config = dict(
    dataset='photos with spoken descriptions (Open Images, Localized Narratives)',
    layers=8,
    fused_qkv=True,
    init='trunc_normal_002',
    optimizer='adamw',
    beta2=0.999,
    epochs=10.2,
)
Rows from block 4, named by matrix and row number. Rows with one number belong to one attention dimension. Each number is 128 + 24 x the weight over its row's rms, rounded and kept within 0 to 255. All counts start at 0. Numbers have three digits each. After the name is the row's rms in percent of the matrix's.
# v: attention query, key and value (stacked) (model.blocks.4.attn.qkv.weight, 768x256, the v third), inputs 0-255
# proj: attention output (model.blocks.4.attn.proj.weight, 256x256, transposed), outputs 0-255
v.180 096:152125122162123144127144110157094132133206084153094122092155100157132139132121104114123140085067128122067125108116120112141117135128169136072147125157120124120064130103099136091116132124139098120107122068142096131133157142132140155129167092114128158102094172143143145112140130111163128138130094097134101165124119110116127146171101115140129107131113146113148105112142152132143107115123118141142181129134162162111170151112120086154118103108135147148094139087093156114174136115120093126143135124140130144105158145077138147125127113131125142128111097139121116125125135154121137147140142116097093125148121089143142137143120152138110115136147145146130217077116091096135116117119178114141137128132135135121093091147148088166149130153108077139160113137133144184152124141173151
proj.180 095:165131149185113161104141107143085141096183105115133100113162132105128113101161103125143134107115155155057117128128100119120098164112161118157121114118149107158142162108133143148126106146127092146118116068123130115098128128115136169173129125127130130107107146110145121154170123100179129150174168128111195121109153143153122136100114113140131116109104108121105120104104111140135143112113129149104117126157145172110137100144126143149108126125108137114141145082098144135154131163107102138106138154115118156117151108079154139159091082150144133101121140127121079126153129150111144135188133112107111127096085137080123126129084148116114105197153127123097125110109106099098133139106080099132118095139158133153123102154120119121123181138149163080130115136180136148153107158126139
v.181 086:114096140126107173072137085130139122162086114139143153126088156104108101138117148129138111112129139139154131140143077135133142112109143117130093120124151154182157132145123134097123148154132131135159144085116133139119112099127123097185094129081115130122147126166105139113128078129139128101145126166146146147181148108140142135099122133176118122117116152097114143145091131106129132125094074103157141088138116105128158116100107119136161128195060159152151163136123102135138104121125168139112142125120170145157123127156130110079120126105167128165143105163117139128110144120121114116174134105140125108068137175153140126103104168104155089142119138136131083162129097125085129100151075145087160133121109129136165120133118120102117137114179146140109089102142102108150090124127135
proj.181 087:121133113060133086122142138131152089104101144135137181133131145174104130122163103115144122115109160144118144114158159108132171166116166113097152128145103177082091120107140196103099131150133139097159147135144122122123120146102128124124155131147124117096118128151180110104104148134153178164115098163140140113134120157149165110139107128153132068141097115089113107164106170100145154093101125117169098129134168132124168106123167125127162142118153165147089101151143122125141119114112146103087103143102132111112150111121118179052127142123110123134126099116132134135101132150144104191119125123160125135123135121139162094125131159128116132132099149107146117073101118117143126124119122128101157172120148106148113115158101154125110115131111089130093116089104127135115078145150112
v.182 090:160144122113147132152132102169147104116110132112098116132113137088144179192108121146119116109082137153125128137121058132102152126135175154083132139122104099138117124112097148095112108112094097143132132121138096139128126126113104121146142130113132097104147116172183130131108092119142168131122134093114170111130095131144148137106137138153128110123133110109152135140153152130106127157130150132128073118132129086123125133113114120146140120124139109148146124121158113116165167093091137082136127096134166100130154187124118089124126177144124148101153094095133173151132118190082145126118089111129109116105122188132141130138128144129111156166123147100120166141105112158125126088141103107136123156109139130127115105132109174112162187127107137119085102155131120096141159221144149
proj.182 092:128115122179165124130113146131161145107130151169134102153180106105153129191181120128159144120096163160120139144109081143093179114094136096093106154102129100141122111110094135152122142113136151133142108142122184148123123082135163137111142117087134095082108072151150111144114067097128151154134161068118156114123123103173103139142149149147119158108103115095085137140103136128145158115133160139153105108147147109127106104116136144142120100159093125144118128093124124131094175131153158095110111163103138112169193103118130118117146142137138122110111137149143127097086130136132111118106140129167128143110120153127137119185111140118108123130103156116126125122125083137114154125139056125141102100151124117158092114118127132106134140116136156083128108156085113112119141144106144
v.183 085:165127132116123143143124140163117132112084135135114106145089096145150105075103141121161126157079134099153149133120140074113162138109132141147104107119156118132111117137102127157124127146130099090138118146167122098127167116105154128113086117091124154133151108160144107083119130149114171139121096100096140150136124155104147136128106114092111142126097105121087118156153107091132087122102075163106129105115168157121183150107121140151125108051182143115133133104097143137124121140098114143179102131119114118112078098132168107143141144118126138140149124145177151110082139186135153136127141115156114126151108122122148148150148105115129102138116133112139213116129114144099110129119155076125160126133122131102161099139176113159117109141093127132118143120154124171130172139162144
proj.183 084:143134132135129182148133146127133104114129110113130100144119106107137139097175101095133146123087105132128113129153118180143149140133101127110132130115105109146118170111128136163143119133121075137155118082150137090115154068165144169084163123141128112151150120111140138121104094093142122126179172148118143145104106086163128146119141142139139111097141099115094152142165129098140180098171129139150114093161122112119107174145107129161131119103100157155137167155152095128124119121120087119135125135111112157127117129133158142162083110126131116157144142137198122070148130128144089151165119135141124074058134179105151123159079133113109148094115119113147140127115110117074118118123143126079119107145156086162147105087138132124112118134158104109135134118111111116138121140149168
v.184 096:151109149139135100109118129149139102158156170081135154138132150134155143165080099111136102133144101167174126119137090140165130106149121181104145141159088118102098101143157131123124103120098148129135067161138111125111095102104095115110126118148122113124113117130119089082145103156143128115127104106111152112164152141121127114109138096123134100127123139094098142156104123157118125177129144101141116096124112117144127122111132157112165114106155104099134090143152081144098161092154142122111182108137129137137196157141079128109152171152105081127149079125117137106106122161136108148143099143108110082085115178156118118134156187109136161152102141141114154129117147137132136113141093136154125132125084120129107123150113148124133140147136132096103134143160084153119140184072140
proj.184 095:102107134134157115110134175150135143135136180155138098150165144164116132168128090128132121124107143150138133143125130123156127091112180132169056181128091176138120134118133148146106155164135140140110136141133134129129110094142116113142126104108153123187152144119147095134109092132147149095124115109101159112100140164087124167116115117139130149142104157109080122125107132159131117070082140137147092117139164098131118125114142150118108089096151135167135139125107159089119140115161152105149125108150099113148203101103110094111184115162126126136150132120135115152162154134109116148130100117111075128119135144129094103177139120125133127125100174134121118139113115111115145120128081119130116132107091126153047122111140128110152133121112146105105117101094145129094136137069167
v.185 089:133126153113127099136124091120124159103168116116129095084155108112168146158157166120130126109131156129078123117114152150149103134133123101158111139156089146094124181113149133102134121072156093169069131140121131138143170202112137119116146114153125071148141115116092137180178163139094120154121130118136098118099140133170103157138106153089125087129117125126143081084132101098134102113154159132119132156155155175124098154137102105141126094178114129148162115157134105146144135140136099120121107137130108151130119135163147140100112125154120112096086157100099102122146128146107143125148107171124092120133155155132111105105095128146091133159131129143145124082114118121159115113129159121155142110089094106106120117176093112131082131107123173140113106131105131090113125097137122
proj.185 091:127159127113138132141084143131116150150123120121119132066134138127147134126118135101124099120129146143091097100115112100142077147140153116126127111126109108140131113125153126118170109111107135157141163142123101099129143155160083132123144094108113128138121120090111097106188152121093105123100142133133069131114197115163116120151119086116135154072125169121191097088071073159142123141118124113090131153124100131132113105136160133131114158177134107107119133113122137156169126122127097169126135132095126145174088171149142152142119128144086121134099110136078141137167130148119100096136122134136102124124102128127092102152154098132130138149125153154144138089167170126140128150128185123143134138108088101104153132118123209069128161135141135143139116125148134107143091112150129
v.186 106:121095091103130111128127135134101140115137178123154146143140161111111112138105134131102095113148121132114127121136114156179126122166138167088164136112131155112146120120123152082136109122136101141155112159140115103129161147146139127119181107107164114155165136067139111123135099104147159107102097146121157118156150143108104088138132126125133098114122201113140155139176141133147136123110140093148119129118111127109154122053156127111095090139098116152140077129162102096118142094154134103099161119138141136146150137090121118122106123078103155148181115115115148111128144171176155162120126127139148073154165145131113135138142129073146151181129085121131143133120130131143109116128149130168144120152152143139125157147120128144184165109139085133135095159126142077127091149076115
proj.186 090:106146117077143134151141159117118124105148159167117095114134142155074108116147145125140105108133139128113129170123158131183170150133159101137108133106184138099125135111138142086144110147109115148140090137125136106166134143098118102132125130112169103102144144148174131149140121091197154061110078133133160112198158137172115120130122138092129109083116127103116123137124157114128146058117113124145101127176151083155117094076127121111124093096122154136130108144134125150109112149157159098182119128112126119109153095135104110154078116113137147149161116128137162119155136167145133130112122135149133117136172116117137123138152126137138133158137126097166119161111134127130095163119069119163133133143136144152119106124084133117120113114156135101130145135145120114110145167070108
v.187 107:079110122079141126071126145090098125113106135128128100136126139162090136120126089134126134110130154143132159153139144164050145111081147116145086117149157125114164131163128138135120149125114102128153129114119125155114123098093149112144122143149138182105109136159123154118129104128162125096150163126096094149114091143105145129124137118125129142173146133165139092136170101112116143100140106139127104094130129087119110109115152171125138121133169164114151160151115161148059127070132145148137159129125120129114109115120138150165107156106129116208152132120162116110109141127167117150097134105136115091148138148119141147133119147057164123111126114128134153132141171104111127129128125142092129120165145131136101170143170184135154126128127145123128183165141077168127135132102112
proj.187 103:147116147133159139128108147108098106127121130143136128119131143154126173169102163138074133077120145133170175090128158176126163146141094115141140164127096136136135114138124145107118100163128110127152075112115136129147104151152127133123156151166115074147140099119089128094112114143135142117154165156141113112105074135089122140105120087139127088128149112101146106132156114126134155118142127143132112120140105103085162113117115160119151119093137123097137118203120117126115134150131117159153149121138109152136078119120123130125060126136131106206129148149166197127131130126127099118105119128136144098119153157123111131115164150109120099117159100118140132116138188092069110130128174150121147105146154095093133122141168088136124100109107123118123135164098149118102108147078126
v.188 109:110138142120115095148136141104118154133113107169135130127152110080135155148144159145166151144166153134101135111122161114120153129149108115128150126140111124133156124123127143136154134127137133162080163117122133146111124131088107152065163140096123106167131138124119151147106169109132112128129149135120121136060140117194127116162096131086119081126127107143148085122111124141130102141134162114091145179136130149133101140152099139129150131187104139127115127100116141132168110177097107093160089190137121141135084110156135139110126165153128094051108131149110108099135123079103096128152110140124161176116125121155128108168078097190129140117122136149142096110116113095129120151140109116109122120125112117123120126150100129142100116137104155143122100101113174081095116076157132
proj.188 102:120118098115118121128107097119118120122108106136114116094125136082164132091116144122100121139168119140114114109122103118142077148114137093137159098161122085181136110131111117125103160100158167130118141118117123177135148121141092126102119080116119130128163138128114115131138181137137114148097105116126062145117167099122144075133119098101131154116119116193171112101104078141138115170171118097069180157119121152145129117123132096134128128196149131147133149118109138140143145151105100123124116110110135126146131126177145110103147169138120080110145159109092127144153121101105146114147139108122115173171095157144101082131106095128118136139104116129105103110167126105136134102128183115146148159105124103133129147116130125184115148125105133166135120126135112122170125065171112
v.189 101:106136149101166160096139114106085147196098122064135148104128145144093145104144136139103180106106123145125131119130165141115110100072091131059132110136149088156124127132128105144090184171161125119163136074108118135121117137154134103186110145122114122106130151143136134132130141118137156096148134126141131155125117084196125157125165108131137169143127116163084149150128126143114109120139074095151135100130125154139137165146109158132076157141131153160115122106138119130108089144141141142091124149122126122148145109120099178144155125085109123119117144151127145093149117105088125101126134108097144131158100091095116136100133112104163093097098158105143127127150080132100135139101106114105126133133121124153113123152150080095088117145134105126121111139120152160139121147166131
proj.189 090:143101137139146113123143098123148160138143099083141125115135104127109134105096143136096182104125105131128123126115151143138135137088150158140151110128116144129115120114122161141104143129136091126111177120102121156116119125145130142142115105118120190133099174140116154112144118119114122130141103153177133103091085138171155139113122094159137121129137102125095107161153139110111129134135170122120117168086141143146208143175114115122075119166099116108112118094164142104125154138125121126101124154132088092139114108072126162119104136168132156118104151156083140167107103139053163164145125128120122154095088161111121192139151156131130110128110188132159073117109123127142131136138115070066133141173144142130120128124115111113121134158141132094090133102116147123143146141143145
v.190 097:080107106104111138119127103113146146138152130137129126107114137121121119133134170138148176131175136115113111120130134124149117150140146106075142126132164113122172126143065086126142164142127124107127163051124142146152114118095137174055142124033122129142133152142156185135084138155108122132119136135137124133125114124106113102139137122135137132150134122113127157146164144130117166147117178131114139130138151126135150103145125153124128162170080165128153156123160132157174133137081121137157115120116159093126068101083141100134110129135137142108115132176115109139128110081138106083152190104103115175089130148125136109123122119109094108114125098064105088124122130098125108152167108153118122148132132134134146165135125148182137117107150150136127130128123128106127132113110137
proj.190 094:120153157149097102105136158142126134114125099144116125123077162112147125073138161162129145129155104105145106118132122109121115113095115107117178122137145120124164105128126101149120202123132135139123158092122121113164124152121104138161120121125132098127100141154156098113091147145158179118089104105131149135162154143082114108117162106103137112144128096136181126121122106158126123182133109141124131106142155137119152080127177127147215117162131103109117112132134155126138143117098123120095097120137135168123087098162135107100101164133127163146130156140099116124118071103140135114103148102105128127185108126116153126105138123100106176125117096106086091101174119135091144158108125128102151132119122095141152129126150060156124119172145129175144145151141136150152121130160115
v.191 103:099157125121112102148146138098120159122150097148145103101099121112108149134121178139136169127128120129108128117119150100062139142140059098110138114141128132122181148126113111147124179159152109103104151111119134146179127141099080124149121148080148124134167085167132180150121130137078165124124153160086075153126099141175134158126100128120126120091139119150105097152125129119113134156146145122092148158121142142136153138182111137133152153104122098137138140119114129132146109197129143127137085141111132097134078140157130132144123136118129104095105187140102143109134119081114141092161128144140179158136122125103177129106152116167105096118095094125113092127121114142100147139143124112087121119110138097133168135130119120149109099116144103140136126087112178106150148120164125
proj.191 109:134115127125107130127118111125132109141100106138107123142101109103127148120112161119131158120138106121127141132122096111121099126151098077106200138128112112122121141144175080110118179122122137125164146104162148135143134121145147130060119124165115145105122111111132103127140142121081104104111135133154083152110124053150128097119141126092133137135137097188148126153142111157128092157133152131119143150111127156141135143178142095127125115186092100104109160140155126120118179149107118129106118136127157137157096118155121111125178132144086081132110137131107120146136115074106176110131134108156124156151108122125141152112153125117127118109102125134107118101164116167094155090124186128146119168161104064106184140127144114137120166134145121157130128122128125118148106096216115
v.192 112:152102146148113097102113153117135115110140131137145159137093125092135126159131168124123170134122137151191108125117120159153105133099103171147130132129143105109151122127144117200115123138106141135177123123106096140123131109141106129114114121163099098128097115066116118125134115155116156114106087144165177117156131126136132129127145181128089101104109144131145163158105155152113185145149156132110127147126143119154116126132138123144117121090124147121106116144070102147139113130116126108159097150160117114082122094147160132149105129129133150119117151123154153070108113098127118118114108122107116150177132138142121082146111086103108159125127147152105087081155200125099143130107157123091128133134125138160041085132118149142084101134106129157149122147119142183119129161159130
proj.192 101:147112131102129160130130134150186152155163170083133151123174136138144121162107117118093099113155127130106127126117082060187049135153114174124083134148108150135147140125143148114108121101133142098105112143097124106120128155133144158139150082113156149157155123091140120114140127133082104099140118140119110153130097113110122150119130147153121122115115126144151101123124101095128125153131075131135104141132136101148113145169124153167079123112148151137159096117128170116103120129144102189142109124104089144166099141141136127123134124111119098116109178130111099132125159153115118128113119075117188124098121133136079144126152115115146030131126163124130101087142149106134098088113093129164133127115131150135118123147147159136141114128132135114126152143148142091171133106106121
v.193 115:096122117131156065115149126136119174155134144112144149123121136132127140161094134128096130144097104121151132104156083065158125143099124136163127110143095146129129079103133064173133136119118152115134113125162110147129079151173076153099130127109153129143140139195145097119102073114104135143086113114141141142132149185113110120124119123133134148130122135138137120112076131138148174099148126135115124142126156215137124081122159133125145174094128093135131140117115157154126153119122137130141138111151151146121126095116160140148102121205085112084116116133133166107152149106111103126089139173132112120130142091092111165137113094126164109123143138096140133116133158143125099128126149092118159125092117109125169114138115158143139115117141105129159120099137141149153141103166115
proj.193 109:131139111092133092142116105090134156125114122142113169136130126138106146125098112140105143150081089132147157117149141148093109109115107137143105156115119157127140119119166137126115110120107130108168138080146126142116114133144166089176101095126100161133117111166161119177130107124139105130105122087144188136092092133138125145111101140120132110170105081136149117170135198137104143091134114139119144086105138148089124106148132166134110109094082123094146143133153121113128177139176102116128139120130120179127145142158148127129132155151166140079101116098176108143131169120068162133113131152126147112126127133150110129132116111104140112089135134068134123118106096135115127107119133168129139132161148122146132111121136133103096085042174116125163126114117105165113106108103103
v.194 118:102103116067129142131093097115124135130127139096156128113115156117129136144058074115139072094148116129162143136121098141133103109136123159189147119117155172163120114118168130128140180066130118158138164111122125160132110156119109151126096110181141090116144097129117161126137150154127152136161136134156147121136080143124128155127161134146147126162095119117147155102150128091162125102117164117081143128148138091136159125109113101131127127159157119139141097129184143130105121102161133099151101114155141111125094126146114071176086131111126109126133175114116057140157150128118150118157101134131111114121134162142121110108130079130114130120165146158143113151135141150140132134138166106098125113123111123140134093068136147109141158113160106092160117124146111101154135110112167
proj.194 119:152121115098159108124111103088141132145065117141154110112119125138178108148111190135130124123109146121130140146105166143117140121140149166119138116105053133102134098132137108148156111120110133161095122105086141124127102096144136169132111137134138172113121125097121136111146103150134181173161130162146115107133102134147114159159147123185130096160117150090148178088139117105145131081123122130098120163166104133118142141085119099154111113140094148153096111118140129113095138138101139138105154144129152108098125128111135124127131120125163162134110131123183117113128125155124110117134112096091142128132111136125123108099114059143156105139155175147117130081181126072124127135125131170122166133156107160111133099090149142149112156102145097147077111157131081105121124180144119
v.195 115:098140128182139189165140082134129123118138162117176134149156118092074154135151152165126103116141145103110122135161169113166134140171137123063121129127105119134132160144126106117135057099133102090136143142174124126159180104116119092136124118141132149117137151097115092128129123109115142124158095117061081174118132125115112128103093151138162137097139130104129100133179146116126167133129142144119122120121120101121083148129057129127102127151108118133154109133095166118117115084110119152146146139091119136121106139126116158077150128166139155152154127086137187124105126141073135117094127151128156128109141098105157167127146143139160125133095080130116105125122110100132115117119116103149164097143156147095137136136095135125159095127131116132123134113108132125112128086129143
proj.195 099:108140109166082103114161141115113157124158154169121134146124119100125142165127098163152104144100124107106137145162130150132112096137094135158141090111167091091129194120102133163136151136132104129104105163179095118144130131174116078131136148140123128115127112138162132152093110129101078131104128145123175134151127142152103140150122124098113167115138145121124124139132152117121137147139175121127137116136139079150133120115135141106134127099084116111092105155154108114144102106129109143129085114134145139123100109120106142144123124171103127130134101139111132161098127148105141122141131141157110184162153049119176160084150186143174145097123066101111129139101155113086136113119094092080110088133142147143101136120101133132120104102096104117146138105086153128159163115139113
v.196 126:152094135127123138125135150145110123137112128136111108120101099135118107122118116125162093188158132159100101118130194118112132131128149136092134128140158131163138169135084111129159135128147106126108107074137109093117134108156125084183121135081105102170149201146164150114125094152128105100159086144095097143136130167124151112157117114071087147147075129141126122100133139149170064128099079125105112151115125108176169117127140120135134146126124119127098153133115139122155140138133149150119128143097153118119114140128137120148110135148137140159160137128171119124108117123191133146110146105125128152155117139126126099137117178139131135128130130129141175120104070133162144139130116109135166163122150174131069128127123132140130125135117109147169124162150081113107081163138082
proj.196 130:123116124151133124149093148131141132096126109114134091152114142115092157145145122128120146172156130120138080124126153110115166157124136134140105160119115108106130117156117136132090175133130110144157142121107109150128099149092138117128103143110135072148083140122187107122139116145128096129096108160079091137131157132121152111145162133054123124125126081174103095132182115150156113159129096114126147146145148121123163120158187147130166106188138124111147113145123133130123102099122154062100167104119168107140137150174149117136145148134110117102115144117110120117075106089146106111145124110108117142119161122137133130145124161134093106105112144126123129116167128118119131119126158116108141167114162136143103108129134069168119147156175109144141122124115137090190114078063136
v.197 116:104116133122108193188127169132131134087132151120124131103075133098133130110112088114110115162134133076168119126129192093138146111142140178116110109136140099135173131105120097100126090190123114100139139143117130112110186142123119147108121121133127103164158126134135140127118141129125135110100065147175146141138134081105071121115117110117118165094130159125086171142156133073092109177101072158135141123134109109115140101124106140117149161114161117142160113145143123151151119152091154110115109145121140099160078121134106123104142162133131151161150133102157139128153127150189134138124135139121135121151120108155124128106123150145137133091167086168135133151123101094114127126139135115127110156140117120155123141153130109098174166126142089123118125133145078135115132109095107
proj.197 116:100133141132157104125127155125103104123151115120147130137171119148138146161128104123163125115145159115114138084123191155109133112099116137132085106121119155110112144122118121144142172136130174126156086130154099120129068149115095105090120098113132108136099128135078120105107163117140135105131139177159103121136137143168077159120167099076119149128104136142101115129193097159111123148146176134122127109161177098141125119143107136126119079105184138117174124139125114113113138114134138085144135107157130109133097087149107104139162113130113137125113144114138203149134119119112124066119116129149097144146122121111149129087149150182097116118156130095103119133124136131080152168114127104113136142122150156114104143108111094154123159169136144112108170192137120148118154142119151
v.198 114:179177152107101101104131118121138118137145100173151119093113129119136142128124106157127135164098119113148144167099105105129140129124093101096092123115119113114155070109096145106099109113145139109204129139124145133129095136082143109143154139117123145125091131132126157156131117112158134112067119116134139130135160146102165143141110100178139175107122074141093122141147150110126123159133059113171131155113112143129142142096194149101185097105188142153108160134075113133106145158098112102156101135147132115145180132097100126139136138129117159131144172162109144148142142150131116118153148109088152148143167129144126124095128132123150088147125142110120121150137162117115108129115162100145131121129115170147112142157118127130146152096154127135141103133144108144140143153099071
proj.198 119:164107129132137123153131094119095105135147143112145093129166107099109171095122104144121171114155128081122115156126116096081128129125110146093121116134229141172131109112093076120133144106122113107180126161120139136150146137106100143138121125146142124167100116117093144138139096105107111152113114125146141119112112097101148095096134106104156114130111162058164126139145119181136132115133120131113089094129172075114132155137164161110142085130166158117122170105112133126151167107147134123123114143130093153136121106139111131129174143105105119131084149123146139148144118077135122089141154134138108130159101116104116134123100119138149095122136163142096116137113142152126154127139157103159131114127135069133148123116126112175074123115191200126112136141122108132119128116129134
v.199 095:122113148126097103158107128093131137167109109123142136119105063144133170167112128135126101139113148120170083115139105110115122145171079133133126115155118084099103102098136126161114108136160115130122126092151155123102135133121114140075165130107117096129095114102125099129105160116131140146118145158167171137096135158147137095144141124151133131129096134113124122151137152134113088111138147142146157138127141139140140145149153137110160152094134147161151117151168065141161135120097103128128128159108127126149139107109148161142161118086098193114042147144118082114121109121123141122139091112080170156142139075115145143140108107144138189112152074182133129123110133122122178132152141177139121107136146132128096143131132140124123142138133107129127072122110178126113163138140088
proj.199 100:108086120101125124126149124146135091142125105151145143116081142127127137151144139120120137101104124133164138112153102107143095141141143128114157152155097098158140133096108120138117102123140197090139129165169118096154151091079113137126081114098148130154149156158140112123089148104102108163156161142135139109122115114125117145114133123098107140141118094051118123128137094115145136130175154123119132094134121101167147157098082160123100108132135160131189124104138127123105154185160080095127126141130158161150135102083138139105154137103118092140131139129087135142141147113119164151149127103125162173093130126141136186102109127110142152154121171136127149109104109138151137152139120095188144141121142107162116164121104088151161177131141096129115109137140172108124115088161146
v.200 105:140131127124074076131131082104105120130107111088119123130122143155150156157152156129137105099135133142150134147127115101080100137120094121130135135129160110103096127077130149131158110136137103113138105120110141144082101145112091152140107118117145120111105114111156141109099160162135164132097153104130162158116131178143110120090162100106149173129134150143129120136134148154153125147145145111148133106114101124123136132130141148135141158082164102117145082113196121150133128123152110124138124091155132095120119113138141095123117161103081110147090106151097034110101145170129158111108151066145127103140127123123127167141172084137108143130159119144144165125161149188125144135135103176161122167145107121106119126083162091152094098156110118143146128107120101144134137132129162
proj.200 112:116131118105110100120131121125112136121133114133111087121087163134117099102176159096164176116153138126138137093140156099146159122148163124148157175118103133148120127123113099118182114137090123140171132131124163071118117083102167152141094123124166160111168154165127125102116144137141130106133122136201186130103104118155126171118122143149095164160129142099111128168135106119132136132112121123112132094097073116126146135137105126133134078120143168155134067133122129139136135117169137137146103138152170127115177133090148122113114104163111102181113087129121098147113129081105143160153122117154097151094149160114117185149106114169086135134129161119154149125143128138150129118138084139160143147153136107155151117123078097144134133112127123115124096140109130126112133111165159
v.201 108:114075120117142053149098090082055123102126116149089132155172122082102147104139112149068113107180119144143135143158126114135115124113104116133173149125134140112075104142120112129139069050145106114103122156166157156121123116101102116075118152140114118119155100105125149122147131134126130141137153128109155127127108178114135111112141111131127120155109142141127120130106174126114136148149154109129131143157123145171152147122123116126126129073096092090093104141162144139120152112119138150135139145117121135136150149141154125125100135161115123172105113182144124104146131138162134116118104136123119123127111132137105175091114077151126182127138076118113146120099127112165112116137108118098135116128140183157168136133152107144160100128186122091111135095133133110117117145119141
proj.201 114:116128115106114134134131108155145141185105114151106161115095155097144133136173153131120159096111110121095134154136064150144149138118146121156134166107133114134159126122143081119124142129127158109103139153170154125111101107101181109112101121110129140117149146134162139123183127115116159126136107145079104140177155141103113104140160110096103187144113168088128133145102115115140120093120160137110108167097115109078147093136114128098094102078108114141105088170104142124128144121189115141169116138108191138095141145127150117128123149129120101120127113136111131117125185128115128184111094152104152129146112148103119158125138103130080164135124162105110103110128136152135137120097107194132147120182141134105108125129133138118139140081139096123114106066146142120139148141148127
v.202 113:082127129112125123130128160135093151112104115161117124145127132159084120137100110138112155124114118088103128139121100112158125127150126141110131117155162183115104127114140097163156175147118166164110112127126137158092128133091143138072162133126134159128128109149130146131133120123162122139116119156164139138171128179085128093116127092124152099107166145110157114115101107122089128098130098185126138134143122151159129099071152048097162142129125139151130114198162141130118122150090141156126151125157121118173145126086140121108138124152127113115110127113114073095098147128140109139138118108177111072133098144132107185144121141112125146113147106138153122144131130117106130118143080132122090169125108128111125153102153095138192136109169153147131136154079132138148132139128076
proj.202 115:107120119097145124124138155118131126132151098112138142141105120158146124107127188093126138136079104125107172101123135107087138122109093109129162120143118148120155089123116110161157130119089163141149124153147107135120145141123133078138132088120103104134122143082127124151080184124131129142144148138143129137069121122096138140130137112138121121082164103129139105092130143162127135089127129144121177090113140120197105133076086129137114081151100127063129129168116127128134135107157143143134163139125148090157160108175096093107106166109144131143104137129140161088173117154127115076128095098121164102162092133141143129138127097093075194121145159120140122143090161123113133155130132116098138127137117149083131131161154125158114100120147155140112143133146170157119135138135158
v.203 118:124141111155112076083111115137130129143152164146167125142163126128135139132108109145124153102131133101081122141128136123118135132138129081162109096124101111108159152117120166138134124141112069109113131114116123135171124124151076134192150111117125122129135119130148153103121146115105134075123121110125092134150165129137084127119086108142149157091147109095095139137154131115144144136085144086126119111098114087089116140160166135145143152123179139100149165106140117129157111131083111128174118168126134121105137139154125074135109134177145124112121172158073167165153140132129125101152140085132168155132127151135134103114148189123175109134125148095138118149113133128081139112112133126182091125122109155141068153164119133110104139113175116119120074106141114125131117160098103
proj.203 114:119130137111131113124160095142093103117137141116091136144147125117121159129134107140147141154194145049152133125132150146196176143160094098129136125127136091119115165148122130126115121127143134130125105114117149102157138092088119163102149118168107141133111080125124133132157118117144119176095069094196143126152174119147140121083091133084135110149110112145118124143077176130129149125103158130106102128127112118132092143119145134127105098171180143153146167093146094098132124154136159177113125108123093139118136100144119133139134091155109119156107134131149158138096130134127083140129094125124116146147072095117073133116139112171170127134134116167150102118126116170122103100145084141141108094126140130164102131116130122120098167123152151112168131117114112144110128114134112
v.204 110:134126138144147095091121136136116142116110127094119151173117139122181153138096129138099181124103141130131097104114147097129149125138077198074111120128114134085099136091129164131160088139091139114078122118151103094112103160177144146115144139100145084185125088160144178123159084109136167143110127161147107161168132133101079107113126097082116106133115127116130128130136134095139100136076140140111106079149127128149147118136148093120170139131094134117123126109132158125141131137123099130119111120122135118114172180076097110154132146118145118173139150145134159112097126115104144131105106133127119110139117119129142131101167122134161120106154098146117135134132146110125130132146101157165097152135121137150076157162099107156097072147103118140131129126122127168139140139141073
proj.204 094:079174122136134116118159138134134152117159101130087107134145134119130159106145138108127137133106148122144167122138119112137139127155088123142111212104094120153128149116107128116170143117134152110130108102138112126148155141059173146153113124117154151152144139172159146130142145092138091113110170114107130156115142136133128092148122088104124129134094129180092120157155161134142109146120165158094142097124141130143089140128119119134082116146132115141150101085126121157129172111147095067130115122131080120152175139141116123154088088153117120138099138129142133094084147105118153086103126127138100136115132117097116198122148143143105133120113124078113058089112143126142129140138084118158106129116178131137124148132075129134107151162125144102138127096127151147142169116126173
v.205 106:142104141153134152131147096152122175126153161156102120127136121159108113120140115108110145087141120092135130150143131147189107133127111125111096123139130131092101106118143173179179155198146116186090142114126109109137117067129105079114139152147111147094118118043125162160103135079133150111115152093131081129147111122127134098116165107157138131126172127126135101132137112113122099097124172129131135136108123111124140111156123108137111151161112180160147102154140113125136110115081094123136117120126131119120154113132117137139128112117135132113149135145105117171119160153092117139105129103160088112106117141131150136127122124123134137129128175113166122171144107113097136131120095141179107140137130118129108104130181195091160179104199128158133113147131129151132157133118126
proj.205 101:129094131139094085115167116107153153105158116124138140152134097133109116132141170085143094143128100109115120159151084051115104151120177112130118085117098118155150121174136131146095113089146120145119127143139138108141132127124099162152175145173085132111156151081131140131107166117123168126113117137144148162122139150143128156137110126152142092111095115126154113149107148112112133144143172148085144133130094128198119121105080104126129114153146162148154119105119130114156086142104145174172137153118141098143128086111145172123126150095162117153142118107154146117131124110144100123163165134105143103140135113124134088097139108168148165142119135161141112162093175138129136111139126089094095110125106128150161141136127114172145095137152082100127130168116123163092125092108133
v.206 103:104170106127106122129144116135115129129108166092163137091092156144183132150134161113147122095155127129161152104113131112173154095147128178117148130112120119131170153099099166093097092131061122082104124184099144156080148150159100141114127116151119147083107136124141108127136121161139178158117174121114144120106148079122170141143160155093127114128149164128142194111090148128121174154116145134148152083130089124070134105122135143149142128102124130081111099116100086144161127126149097115091079142128136091130084136094139113121170135123139141159143143123140132119123102113136130133182116119154146111120148113145120128140126108126104149136153138143098124157161138150112153150137116133163123146117163105129129107115132145179073157130130157119111116114138139127117113135112112
proj.206 110:140158127124122142093164113119105105126104167166120120116140156108127148137136138118135120104161186132135168075125178107175146100103107156126150128128128104125081129099134172118130150131143121099114169122099133141095151126108151113114108124128181143095141124134149113096126165132125142059128126115158131103152129101134126133091105096142141129168134141122155205088137115134163103148127133130150157090130112121127076137143154083124115139117169125139122114118139101118124116137158126128152062122105107131131083129090146156152124117111134099104133176128147179121193124136122124099125095106174127171102161159129047142150102111129069093117114082117109137139138158133129108151133132153122135123100146118141119110132117151111133133146101148135119139179125098121117135096131127